A small masked image model, trained from scratch.
Model: 32-pixel images, arch densenet, activation silu.
Rows from block 19 of a small masked image model, named by matrix and row number. Each number is 128 + 32 x the weight over its row's rms, rounded and kept within 0 to 255. All counts start at 0. Numbers have three digits each.
After each channel's rows are labels from the 100 images, of 14976, where the channel reaches its highest value: "strongest on" is what is common among them; "colour at peak" is the nearest of a few named colours to the mean colour under the peak. Only what is clearly more common there than usual is listed. The data: telescope images of galaxies (Galaxy Zoo DECaLS). In brackets: how many of the 100.
# conv1: bottleneck pointwise conv (model.blocks.21.conv1.weight, 128x272x1x1), inputs 91-181

conv1.87:168168092106115150105154114119160193117133115168103142121154095134166180109103150095135124130131099147112174097157187092144156125128085105125140151138156160079118138129152149126167096134157099087112128205078183141141127111130137100116086079119101130166142138147137104135102
strongest on: edge-on disk: yes (28)
colour at peak: brown (55)

conv1.7:095049157097121105109158118105147101110093102140137137111114123106121134122107166117164138129138117115133131122109113129063131176130151156092135135215113145113164114095127128127102087070172154099097072115069144092132162170100165137175162165147116144174124132106130105085125
strongest on: edge-on disk: yes (28)
colour at peak: brown (54); grey (41)

conv1.10:145189101084135121192119108087164079107123110111129090123136119117160161129082121115143083134141117118140133160141112130109147157139130121100121136067095118115074121115116164157136136183142144141150218115134131128119180147153166196158102149197119158094086157093132115191123
strongest on: edge-on disk: yes (29)
colour at peak: brown (62); grey (34)

conv1.102:139164142163147137188065108119141098078140126134115126143095147138135110162128112145120096127142151097104096164129109170104117092135127135112116148160127111170085090158158136129117190176159138198140119169125158094151139126143075141125084142152120098082121181058082155129093
strongest on: edge-on disk: yes (30); roundness: cigar-shaped (26)
colour at peak: brown (60); grey (38)

conv1.58:104122184106118153096131131125129164200111183146142144135122119078149106157149109147171146155151126115086117175136081145131081150156116134159138091110133171120126095117130149128190103094152134084107138169106157083141092191114071107129106107075143081170152088128167149153159
strongest on: shape: featured or disk (74); spiral arms: yes (56); spiral winding: tight (36)
colour at peak: brown (80)

conv1.2:095142137146127107152100087106086127161154090137161099163187137153140100096141165121138167173146057179103145091094128125106126145111110136182126148100123135139147181155124122119117125116140093140186148145135091128173107088118122140194102097144108117138157143137126137151059
strongest on: shape: featured or disk (64)
colour at peak: brown (45); grey (41)

conv1.43:167142085124142116126185109114182132133118155116072218098136158123095142065098142137128132116110116169114136131117114103146105131136150140115107103126150131120081115139153142183104120134156134110129134065106135125114074123134107199114212109166183208091206098149075106125178
strongest on: shape: featured or disk (68); edge-on disk: yes (50); roundness: cigar-shaped (31)
colour at peak: brown (63)

conv1.33:135047158032089153162119174081062123116123190092165147070157138163132139107076097164128133091137099112104150110142129153098127147172142145111140080106115151101143151068159141163096091131171187111110146160202116102095130107124125116125052164117099188166131096119128145142067
strongest on: shape: featured or disk (65); edge-on disk: no (52); spiral arms: yes (39)
colour at peak: brown (80)

conv1.31:116139182091117153149107153129149094112151144128121167147172121117097110068145115169111133113148118144141165124174150110112168152118157140134160145195155124070149154110150148104131140125116155132181132101092110165137104128131144101163137118142108126147078084164100153140078
strongest on: edge-on disk: yes (30)
colour at peak: brown (61); grey (25)

conv1.51:118121103126142103157151164128124144113089124139134119151155130121120093096102075131106092132104092119143095148095102167153092105158114113136123161114122160104112120143147116127127101102144145137147187165139102125112099139118139178132149069145176125146168104141135133168104
strongest on: edge-on disk: yes (28)
colour at peak: grey (65)

conv1.59:150145104128144091139133119117181105156115108120160120095156148111149160139153126111102144106123117102124111125092102151093183103159112155121168143134152086182141157185080148080124136102117099112128118130058103169113228151131106128148124068129218090111089078086129161158143
strongest on: edge-on disk: yes (33)
colour at peak: brown (68)

conv1.24:113162095172133143145117119102139194133148097093164148109059127098152087188087090183166165092144160166114115143104117163110154136144147095091137217123117108216083108169088074139108125137139091105152121129102089117117126099120150123102135125136092156108116085145158138161109
strongest on: shape: featured or disk (68); edge-on disk: no (59)
colour at peak: brown (52); grey (42)

conv1.11:147134167159111101139111134144159156128066176106096109121123060150134151156105065142108100140132147167127140139116132139156170133107113114089110043100174104166059147144116109141175130131099153118133138118081052190148088111139089100116185128137162178158150118167186131094150
strongest on: shape: featured or disk (67); edge-on disk: yes (29)
colour at peak: brown (58)

conv1.71:169155145112117149114119101176178153108070110122116110208157116171142122078115172185148142123141137105161137147120120108121107122095097117159132113072151098148075126082118152145149178103144148162109108122128119099167120176174145106087072111125155135114121105174195126172119
strongest on: shape: featured or disk (62); edge-on disk: no (51); bar: no (30)
colour at peak: brown (49)

conv1.77:107158125155109103169148141116136134167210120077165133102115090119154164148144068166108114131123147102117197149146122103080143103174121096098102161117137020137139081122112104122116170083077149116105121131118130135095124104174100132075154109136106114175136126123116115109091
strongest on: shape: featured or disk (65); edge-on disk: no (51)
colour at peak: brown (51); grey (46)

conv1.32:145131143191109072120147115150181142093050075047108140105147068107155102128100066135113147177081147100125141203121133141099150151097139107128122157090146096106096143131149175127116193107121179084143137119135119087131135090166146165087135139124142110081116106114117158141136
strongest on: shape: featured or disk (62); edge-on disk: yes (40)
colour at peak: brown (60); grey (36)

conv1.30:124146157118084153113128134135103135144176178106126163126152139116152137141115131090113175099154125190112116071096112140142139124123116197135114133153119109127136107157133087105101115132140126138148094132113123166167171152131157142148156120189096092155148074112157098123141
strongest on: shape: featured or disk (68); edge-on disk: yes (40)
colour at peak: brown (55); grey (34)