Weights of a small masked image model.
Model: 32-pixel images, norm batchnorm.
Training: muon at rate 0.024, batches of 128.
Data: 44167 training examples, 14.5 epochs.
Rows from block 26 of a small masked image model, named by matrix and row number. Each number is 128 + 24 x the weight over its row's rms, rounded and kept within 0 to 255. All counts start at 0. Numbers have three digits each. After the name is the row's rms in percent of the matrix's.
Before each channel's rows are labels from the 100 images, of 14976, where the channel reaches its highest value: "top examples" is what is common among them; "colour at peak" is the nearest of a few named colours to the mean colour under the peak. Only what is clearly more common there than usual is listed. The data: telescope images of galaxies (Galaxy Zoo DECaLS). In brackets: how many of the 100, against the usual share in percent.
# conv1: bottleneck pointwise conv (model.blocks.28.conv1.weight, 128x496x1x1), inputs 230-275

top examples: edge-on disk: yes (35 vs 5.2); roundness: cigar-shaped (25 vs 8.1)
colour at peak: brown (60 vs 21.5)
conv1.62 102:150150113127110122119148113122101094151137130075108137179111135139137148110139128112109170115114121118142160183101133118124105111148142110

top examples: edge-on disk: yes (26 vs 5.2)
colour at peak: brown (63 vs 21.5)
conv1.121 092:130133082110171121159114142083145100132102178137149121126130126146074105146096173146131141136105122093142128142120129133141090137153150147

top examples: roundness: cigar-shaped (25 vs 8.1)
colour at peak: brown (61 vs 21.5)
conv1.120 104:143111087136143111130179166139129100149123175142140087134122137106166114117134109090114151123098142135163129117147146163105114108123169115

top examples: shape: featured or disk (73 vs 30.4); edge-on disk: no (59 vs 24.7); spiral arms: yes (49 vs 18.8)
colour at peak: brown (70 vs 21.5)
conv1.67 097:133098159105096122119111121134122121141146149104138135144137137113129123173123123125132143133105140126104153132125106136139128145154148113

top examples: shape: featured or disk (63 vs 30.4)
colour at peak: brown (57 vs 21.5); grey (41 vs 2.4)
conv1.21 095:122150198140141129078165140117129104123110107144134114130111092150100142112126107117127100140126151151140099127088107131150133118162178146

top examples: edge-on disk: no (56 vs 24.7); bar: no (34 vs 12.9)
colour at peak: brown (71 vs 21.5)
conv1.117 104:107139126147134120153108127153155170084117150146148123139111153099129144101111180129141123093160128110114108151151137143132127115120141120

top examples: shape: featured or disk (70 vs 30.4); edge-on disk: no (67 vs 24.7); spiral arms: yes (50 vs 18.8)
colour at peak: brown (78 vs 21.5)
conv1.77 103:122131132136089147126109119121148140150183097110115116093129127105124074140131144127139152125202146101135093097095122142170142160135129164

top examples: bulge size: moderate (27 vs 6.6)
colour at peak: brown (96 vs 21.5)
conv1.15 106:073129195125142107087136115120132114146134107117119122164126129139131144121152112157129128143144153170102126132115141124149126136144124098

top examples: edge-on disk: yes (29 vs 5.2)
colour at peak: brown (60 vs 21.5)
conv1.65 103:106103147152138128139125125127124106164115143116123123163104145113118146133115117119132144125166123161087174135170140168105113094145155113

top examples: edge-on disk: yes (40 vs 5.2); roundness: cigar-shaped (30 vs 8.1)
colour at peak: brown (63 vs 21.5)
conv1.54 095:125145074113140118103149152091153129093121144118154167069163130127092135131096151156143108112143155166148090130168149100167131140173132151

top examples: edge-on disk: yes (35 vs 5.2)
colour at peak: brown (66 vs 21.5)
conv1.39 102:124092088121084126113140089133107187145101136101135112127163158134154131080128112141108180152136146116140131161104138101120153150126129132

top examples: shape: featured or disk (71 vs 30.4); edge-on disk: yes (26 vs 5.2)
colour at peak: brown (47 vs 21.5)
conv1.113 108:113132138121136143122133111122150125147113111139116147144130118128102139126145130116103110099122130145107160120100108139115107123128119112

top examples: edge-on disk: yes (28 vs 5.2)
colour at peak: grey (30 vs 2.4)
conv1.98 102:103131103128117098154129091139106175119100117109120088089169118118119148133085161126139116146148155119167122133120128136121163125120122111

top examples: edge-on disk: yes (25 vs 5.2)
colour at peak: grey (57 vs 2.4)
conv1.34 099:123117121118128142114156110136121105109093106175129117119136118124086133132124151130142152114113130125146074118126125102139141083115134142

top examples: roundness: cigar-shaped (35 vs 8.1)
colour at peak: brown (74 vs 21.5)
conv1.61 105:113115150105138101098120166139109115119116129119140105146139100107096156118134139112162126147133125148135129092127139091156140083142119169

top examples: edge-on disk: yes (48 vs 5.2); roundness: cigar-shaped (38 vs 8.1)
colour at peak: brown (73 vs 21.5)
conv1.20 101:119161075156151117094105102108138143116132140124134139108142140100086162106055167108140116152117128114148162117152104123089094119147127103

top examples: edge-on disk: no (52 vs 24.7); bulge size: moderate (26 vs 6.6)
colour at peak: brown (50 vs 21.5); grey (46 vs 2.4)
conv1.38 096:123149100111119121095142101083110134157123134122150148116119165156132133106153132106134160123123108144136122116144088120129085123151160130

top examples: edge-on disk: yes (34 vs 5.2)
colour at peak: brown (71 vs 21.5)
conv1.107 102:115133148139118127138103107138123125132101113153127115143141127136130138134102126118150156138096144138185130139103182126145149079157099143

top examples: edge-on disk: yes (27 vs 5.2)
colour at peak: brown (75 vs 21.5)
conv1.33 096:153164174121129112105134126147132153158125140117120135147106110146097094127150102106127098106136149118144136128142104134167098124154095101

top examples: edge-on disk: yes (34 vs 5.2); roundness: cigar-shaped (32 vs 8.1)
colour at peak: brown (62 vs 21.5)
conv1.73 100:116107108162133112102137132147127116117140148161143109152127128196106160132164148134116150169118145140134142124110143118170151128163151116

top examples: edge-on disk: yes (39 vs 5.2); roundness: cigar-shaped (39 vs 8.1)
colour at peak: brown (66 vs 21.5); grey (33 vs 2.4)
conv1.59 103:129132132101144150179127162165142113134116179137122152117121116088112174129116087107118133089156118165152111136145126080151148114130148115

top examples: roundness: round (44 vs 20.3)
colour at peak: brown (78 vs 21.5)
conv1.92 099:096097110119170128105120180169130134115152101111133167097141116109103131160089119136146130149042164103181154165130096108124184102110125107

top examples: edge-on disk: yes (35 vs 5.2)
colour at peak: brown (64 vs 21.5)
conv1.110 100:127124155149124144132150113098096134113145133125101125111123116175141119121144107114107152106087148156114097132142158139089108150119120144

top examples: shape: featured or disk (78 vs 30.4); edge-on disk: no (71 vs 24.7); spiral arms: yes (55 vs 18.8)
colour at peak: brown (45 vs 21.5)
conv1.32 107:176111145140140136121137110102132166160156115151133095129061131171098121168147143137128150112119114137141126147103144166103128101125148167