Rows from block 26 of a small masked image model, named by matrix and row number. Each number is 500 + 50 x the weight over its row's rms, rounded and kept within 0 to 999. All counts start at 0. Numbers have three digits each. After the name is the row's rms in percent of the matrix's.
After each channel's rows are labels from the 100 images, of 14976, where the channel reaches its highest value: "top examples" is what is common among them. Only what is clearly more common there than usual is listed. The data: telescope images of galaxies (Galaxy Zoo DECaLS). In brackets: how many of the 100.
# conv1: bottleneck pointwise conv (model.blocks.28.conv1.weight, 128x496x1x1), inputs 46-91

conv1.99 097:497511404550551482491448520510454498482484544553500541532489538494574449512555528459518466470498454493507530411504475483430591462438459473
top examples: shape: featured or disk (60); edge-on disk: yes (52); roundness: cigar-shaped (25)

conv1.49 106:450542488463437547514592542519529502497480472394577474505492524420451541525417488505550585498560406510463472523462472481569508533463504534
top examples: shape: featured or disk (65)

conv1.92 099:535475561559416498468529525457522410532486570443573525455493504478524513512531457500541547488494499563551462470480500540560434480549550438
top examples: roundness: round (44)

conv1.5 103:488574407503505484480516523328555492527524504484500494443555519526506438548531551594501534531576483495487483544497456496479468577523494503
top examples: shape: featured or disk (64); edge-on disk: no (58); spiral arms: yes (43)

conv1.79 108:528551519532472422491500488522502521504520486442487534514447517570462498510362484580503577415543470483543484515474518470432417487487478581
top examples: shape: featured or disk (73); edge-on disk: no (66); bar: no (43)

conv1.3 099:459512483625465476502521426517483413571501563475556467490562480505507575452503539493581475538411449499395511498530516504524532477508496472
top examples: shape: featured or disk (79); edge-on disk: no (53); spiral arms: yes (40)

conv1.77 103:464596491500455512507641475478520541507545488517551506529450488598451462541472439504477552475415490540482420469505459527465585536579491500
top examples: shape: featured or disk (70); edge-on disk: no (67); spiral arms: yes (50)

conv1.0 103:463520577435425537448552477448540488530519450441477541420494474517513514467429568486500495467495483530503511432449479489445574444515488543
top examples: shape: featured or disk (68); edge-on disk: no (57); spiral arms: yes (42)

conv1.14 099:455513548598529465417477467501477467493528415465578502522402542477492543514471515425524435557476550506498503488553539500515611573465456565
top examples: shape: featured or disk (82); edge-on disk: no (81); spiral arms: yes (66)

conv1.67 097:430532497498591501482503542489374483440499534488483585513426563453479490525572519464534494495497547571476495550530531587404538570567486528
top examples: shape: featured or disk (73); edge-on disk: no (59); spiral arms: yes (49)

conv1.12 095:638624409566472497515436528537649578559560521455460414431472461476495524532411540483403516487589435455522526505410454469517454468486513558
top examples: shape: star or artifact (26)

conv1.93 089:496497470457573508464533434480551422447467596505559548472463478368527509479427450459389486477480472471608501497504553489416509504478491468
top examples: shape: featured or disk (65); edge-on disk: no (50); spiral arms: yes (42)

conv1.8 101:515463573527476512537429480496539519499555448457450554474442472461517517511535465475448504492532592529526526528562472490594458506497507424
top examples: shape: featured or disk (62)

conv1.80 098:478500531593476449583512457490427495579525388453478511529414526536423516456523518505504503506509566503529471529506506558543416542573504448
top examples: shape: featured or disk (72); edge-on disk: yes (39)

conv1.15 106:544530467536567439456599463534506467427556494464552500508536438429553459538562551455520512481572502558463420463425465475484512460513513442
top examples: bulge size: moderate (27)

conv1.71 098:577429373583539553579463480540519482429451463466516521488445563559598549551450563570516523539531478386523476525485471475421616518502447550
top examples: shape: star or artifact (41)

conv1.98 102:491500460481489509505561440479542588420472521499474459554627469448468474514495470526570535532443522460543485456477458561513613521622474547
top examples: edge-on disk: yes (28)

conv1.113 108:500529456492555498488557448512600655518558463491505499409495503598436528525494480467517502537497502447506446414507491501496582499566536507
top examples: shape: featured or disk (71); edge-on disk: yes (26)

conv1.112 095:507561576556486537528380469557439431519468416451411522491510588549557534502485442509491470544509458469523530513600415516468388521505459528
top examples: shape: featured or disk (73); edge-on disk: no (50); bulge size: small (27)

conv1.19 101:428461481544490479485522503520464519480442511539482459486430476428514523537440582551522488470478491501472500458600484450599581511519463581
top examples: shape: featured or disk (65); edge-on disk: yes (41)

conv1.61 105:573447507582557495489500499553485436518520503473459510495425539573579493515523516522604544522399606521550511552453534572446531525441572445
top examples: roundness: cigar-shaped (35)

conv1.44 101:566455516502444532537488484548430450526469539522509510435504525491548464498457533525481500517519471424495479562531486525489559541428509487
top examples: shape: featured or disk (63); edge-on disk: yes (51); roundness: cigar-shaped (25)

conv1.47 098:551587437363479547552503494591473573519497550460455495442496522471444526530472453501421465443470599520388495383545509512496495499530528522
top examples: shape: featured or disk (66); edge-on disk: no (50); bar: no (34)

conv1.4 103:483479466541525527479595475507457499540487532472513490447579446508403484579492495481500575637501515484469488501524473445588452522482533476
top examples: shape: featured or disk (64); roundness: cigar-shaped (25)

conv1.117 104:513525512589428461498515498501409493520444443533491539572477492501551540535531544496502549563528446427532436515467523479513675478531507583
top examples: edge-on disk: no (56); bar: no (34)

conv1.32 107:524455487546525475480509439489481473581475532534459504431585486472511527479521542506556475489529497547388484494491433498528506519453528443
top examples: shape: featured or disk (78); edge-on disk: no (71); spiral arms: yes (55)

conv1.76 093:469463475466469518475541500496484435447451453483433454409423511503484557526584421582425500449503497533472506503533546510445439523519510536
top examples: shape: featured or disk (62)

conv1.20 101:549522536510647541535579566590524461521495514532576498554473519471464509554494618515473505579525525438517435501517462454518578477511521563
top examples: edge-on disk: yes (48); roundness: cigar-shaped (38)

conv1.48 103:509466462435484497483467495555473547491496521576436563465523451493536454580458567495429491515563483544521549454569511479384564537420508507
top examples: shape: featured or disk (65); edge-on disk: no (56); spiral arms: yes (40)

conv1.100 103:527419525514445517469462494495525506405461593496492502486491595478496524488476499574467545499494527498506537561558433493531493499512447477
top examples: roundness: cigar-shaped (48); edge-on disk: yes (33)

conv1.35 101:446516484511494515491546492507570502430523605580483443517474524397467577544511519466538526487499521532482495523518487488525501510460511532
top examples: roundness: cigar-shaped (34)

conv1.63 100:435483448442544440568479491480543522470508549374477502433497615447552477509538540538518474599570467505461539518568529533524531564494455465
top examples: shape: featured or disk (68); edge-on disk: no (51)

conv1.42 104:478514471460458485491561485485527463499497476532523519533468474506417513507502532442415471496504544512478524441516508489478597470553518540
top examples: shape: featured or disk (73); edge-on disk: no (60); bar: no (40)

conv1.38 096:413462500575490590475344545520396543573497482519533529539492528517522496474448455473449453478504405487553556487496426487514635473612480492
top examples: edge-on disk: no (52); bulge size: moderate (26)