config.toml
dataset = "telescope images of galaxies (Galaxy Zoo DECaLS)"
image_size = 32
arch = "densenet"
norm = "batchnorm"
orthogonalizer = "newton_schulz_5"
epochs = 14.5
Rows from block 27 of a small masked image model, named by matrix and row number. Rows with one number belong to one channel. Each number is 128 + 32 x the weight over its row's rms, rounded and kept within 0 to 255. All counts start at 0.
After each channel's rows are labels from the 100 images, of 14976, where the channel reaches its highest value: "patch colour" is the nearest of a few named colours to the mean colour under the peak; "top examples" is what is common among them. Only what is clearly more common there than usual is listed. The data: telescope images of galaxies (Galaxy Zoo DECaLS).
# conv1: bottleneck pointwise conv (model.blocks.30.conv1.weight, 128x256x1x1), inputs 0-127
# conv2: growth 3x3 conv (model.blocks.30.conv2.weight, 32x128x3x3, transposed, each kernel summed), outputs 0-31

conv1.22 [ 73 159 114 197 134 127 176 171 118 178 169 152 191 116 156 117 122 120 102 151 166 114 179 186 135 109 134 137 182 147 101  73 132 195  68 136 128 107 109 110 173 112 140 125 120  92  95 144 142  96 133 124  83 115 114 121 185 178 177 153 150 128  96 116 101 102 151 117 124 114 149 125 175 160 132 158  87 156 165 136 131 169  87  87 130 110 146 113 140 100  70 132 195 131  63 121  73  92 182 124 107 165 168 135 139  94 150 160 115 104  63  87 157 157 173 119 107 125 130 186 137 106 132 180 159 112  87 128]
conv2.22 [125 180  88 133 145 139 116 105 128  75 169 113 142  82 136 149 118  94 150 111  64  90 101 101  97 146 182  58 114  99 101 123]
patch colour: grey
top examples: shape: featured or disk; edge-on disk: no

conv1.4 [ 95 122 110 196 113 123 125 116 132 116 153 121 143  63 165 176 164 172 105 132 101 129 115  77 147 123 134 169 176 120  94 178 109  87 160  98 112 167 122 104 148 146  66 103 158 164 106 159  79 142 125 143  94  87 169 151 100  80 132 118 100  90 101 130 179 176  94 127  89 107 164 142 112 156 167  92 135 109 152 178 102 128 186 113 115 162  99 205 118 191 221  97 101 127  66 130 105  92 128 117 141 109 165 181 170  44 161  92 164 143 191 139 135  93 136 115  52 141 103 106 139 180  89 123 110 132 137 149]
conv2.4 [130 170 104 116 146  72 113 153 143 118  89 108 142  60 164 105 119 141 101 158 152 175 101 154 124 103 113 109 209  76 143 145]
patch colour: brown
top examples: edge-on disk: no; bar: no

conv1.13 [ 82 111  86 162 128 104 111 100 116 150  98 147 144 173 165 149 180 152 110 150 154 192 145  89 115  68 141  59 143 126 143 180 161 156 161 174 117 134 148 126 122 107 125 189  87 157 108 115 147 138 137 116 140 149  86  76 133 123  74 187 128 103 114 144 121 128 153 115  71  93 154 146 126 115 148 111 160 136 180 139 151 149 121 125 141 166 155  87 109  84 117 179  91 107 129 143 151 142 149 206 100 173 122 133 162 169 155  87 100  99 174 139 114  52 131 111 185 138 148 171 142  82 129  78 108 157 121 155]
conv2.13 [ 74 161  85  91  94 113 134 149 114  92 129 119 112  80 156  46  95 143 123  79  93 128  93  74 154 155 127 112 119  92 123 127]
patch colour: brown
top examples: shape: featured or disk; spiral arms: yes; spiral winding: tight

conv1.70 [ 90  85 172 195 109 142 117 135 101 192 137 104 107 151  88 176 139  85 103 168 170 149 114 150  76  85 144 174 128 146 100 153  60 134 156 155 129  86 158 108 159 133 143 122 175 201 108  73 195 112 137 141 152 131 131 100 140 169 124 131 117 137 113 162 133 157 108 130 107 181 103 145 186 111  32 133 118 159 166 133 121 123 122  94 156  86  49 129  90 108 104 135 127 112 103  99 145  69 134  72 166 161 125 127 147 201 136 136 161  62 161 120 116  99 212  36 182 113 124 117  69 104 144  99 141 184 155 168]
conv2.70 [ 68 169 107 154 172 166  97 144 114  92 121 108  99 102 176  75 143 133 167 142  77  88  77 124 115 159 140 126 152  79 119 112]
patch colour: brown; grey
top examples: edge-on disk: no; spiral winding: tight

conv1.11 [129 109 182 129  80 130  96 100 137  49 125 127  97 110 174 120  76 102 147 195  98 166 124 132 117 130 107 122  96 125 125  61 103 139  97 100  80 115 186 145 101 131 156  59 153 106  72  62 140 130  85 116 110 203 126 197  89 131 118  96 124 101 126  81 139 163 143 142 129 112 118 166 145 181 147  77 129 100 155 158 162 129 107 150 161 109 159 139 117 102 112 193  84 144 135 135 195 119 218 196 125 175 132 153 107 163 138 145 140 152 121  86 104 154 138 101 129 116 131 131 157 117  86 103 152 107 123 175]
conv2.11 [113 159  99 149 143 128  90 137 154  97 153 106 124  82 137  68  81 162 139 110 114 147 111 116 160 168 127  94 170  70 172  63]
patch colour: grey
top examples: shape: featured or disk; edge-on disk: no

conv1.31 [137  79 115 125 183  92 116 170 137 166 136 137 174  85 111 108 112 110 138 115 155 169  96  92 177 138 102 179 164 113 116  81 159 138 156 134 207 148 143 182  45 100 125 127 148 127 152  89 166 116  79 124  80 152  78 162  97 123 146 103 114  93 147 163 137 150 152 159 138  76 167 116 156 126 155 127 100 115 140  67 127 146 108 167 148 138 209 122 127 151 194 130 124 155 111 144 134 121 118  52 104 166 144  93 104 144 118 157 127 122 124 175 191 136  59 120 126 100  94 103  98 138 132 151 140 139  68 171]
conv2.31 [160  91 119 107  81  60 191 120 148 127 153 165 110 130 113 116 119 103  83  98  82 169  68 156 113  96 135 139 107 113  86 115]
patch colour: brown
top examples: roundness: cigar-shaped

conv1.107 [ 95 113 143 133 138 129  42  99 129 161 114 167 155  72 207 111 140 106 134 133 106 130 149 102 152 138  87 117 135 178 137  63  45 210 135 177 131 131 145 140 117 123 120 123 153 111 198 104 102 108  94 174 151 157 126  94 145 148  98 167 106 153 175  91 138 147 109 122 142 124  93 152 119 172 108 132 179 145 126  74 115 148  87 141 192 102 133 143  83 137 103  52 150 125 151 128 116 120 107 141  96 141 183 118 187  32 112  96  96 138 169 126 129 124 135  96 164 107  62 146 123 115 138 151 124 136 130 109]
conv2.107 [ 84 184 103 102 157 103  91 111 148 125 126 145 141 119 127 136 127 110 183 111 192  96  86  62 154 158 130 132 120 153 187  88]
patch colour: brown
top examples: shape: featured or disk; edge-on disk: no; spiral arms: yes

conv1.104 [ 96 184 156 123  35  85 103  96 133 133 118 136 145  82 176  88 146  61 144 100 153 127 176 151 110  97 192 114 131 155 100  85 149  92 182 138 174  92 110 155 167 168  74 104 111 117 142 151 137  93 135 182  97  97 141  84 102 155 109 133 145 137 132 158 168 142 180 132  94 110 107 173 210 137 132 115 116 148 185  54  98  92 157 122 136 117 130  95 173  86 108 124 145 178 124 143 110 123 128 159 153  87 120 160 178 132 132 100 153  75  99 123 140  56 104 100 123 143 157 101 113 120 132 175 199 121 143 114]
conv2.104 [121 133 151 100 126 120 146 107 121 173 139 114 106 189 107 162 211 123 158 128 124 113 107 125  63 119  75  68 152 174 114 136]
patch colour: brown
top examples: shape: featured or disk; edge-on disk: no; spiral arms: yes

conv1.27 [177 134 158 101 141 103 139 138 103 158  74 156 126 102 132 136 112  87  81  76 150  94 127  85 136 100 194 138 143 122 138 132 150 116 145 167  76 123 117 132  88 139 102 108  54 143 119  98 234 121 137 121 122 160 164 154 173 118 105 111 156 106 213 126 130 149 123 110  52 116 120 161 121 149  77 170 135 107 170  97 128  91 175 132 123 113 142 116 113  95  86 149 118 177 125 143 140  83 132 178 160 134 118 175 133 154 209 118  82  80 104  99 134 129 107 147 171 111 106 131  96 113  88 170  89 150 124 153]
conv2.27 [103 151  92 116 100  94 162  79  59 124 142  73  97 169 129 143 121 140  86 140 131 114 187  88  90 156  89 104 152 104 100 146]
patch colour: grey
top examples: edge-on disk: yes

conv1.89 [146 134 152 126 162 129  84 117 128  77 128 103 125 124 132 127 130 133 135  96 161 136 159 170  69  85 179 117 144 148 154 121 105 107 111 112 139  81  97 152 150 155 120 159 157 101 104 126  88 165 144 167 111 189  64 171  81 139 114 152 162 105 127 115 122 123 111 121 131 110 167 106 170  76  91 138 107 155 113  92 147 128 124 123 100 126  96  73  57 172 113 178 127  87 136  97 128 123 147 156 126 117 199 118 162 240 143 108  92  92 123 119 150 128 110  91 112 168 197 112  83 158 101 115 157 140 108 144]
conv2.89 [ 89 151 107 111 140 141  83 149 149 131 138  74 118 137 139 134 146 187 200 125 183 110 162  69 137 152 137  96  98 152 178 156]
patch colour: grey
top examples: shape: featured or disk

conv1.80 [122 184 113 223 109 119 177 184 112  87 103 114 143 144 151 139 125  67 146 141 132 157 117 150 149 140 112  68 226 132 168 144 108 143 148 124 124 150 147 127 111 133 171  57 110 174 109  80 180 103 152  96  92 149 139 106 145  82 189 148  62 134 120 137 158 167 128 111  90 157 155 101 152 140  60 136 171 198 158 114 180  92 117 104 180  80  78 108  83 144 125 119 106 199 153 128 144  96 136 141  73 109 127  99 194 103 132 115 124 154 133 106  97 160 183  56 109 123 144  98 104 116 109 131 150 178 112 185]
conv2.80 [ 88 131 114 160 167 115 194  85  83 146 130 157 111 109 134 133 138 146 114 108  94 138 128 152  96 128 140 121 141  15  98 139]
patch colour: brown
top examples: edge-on disk: yes; roundness: cigar-shaped

conv1.126 [132 117 132 143 145  99 138 186 134  91 165  84  92  96 130  87 124 118 138 119 152 130 154 145 150 136 145 110 173  96 157 137 137 142 112 100 172 147 143 111  45 135 163  69 161 115  64 121 137 156 156 146  83 137 166 194 102 127 148 173 115 144  59 100 101 139 145 115 128 143 184 111 123 144  79 125 151 149 111 119  92 120 174 108 103 203 123 123 128 201 105  89 169 170 101 129 115  75 137 146 164 164 144 115  99  90 133 142 113 130 141 159 102 133 104  95  81  74 114 174 125 142 112 157  81 127 107 125]
conv2.126 [135 163  91 136 170 149 161  89 108 112 176 132  99 124 155 147 109 173 124 203  46 109 134 146  92 147 121 113 138  85 154 147]
patch colour: grey
top examples: shape: featured or disk; bar: no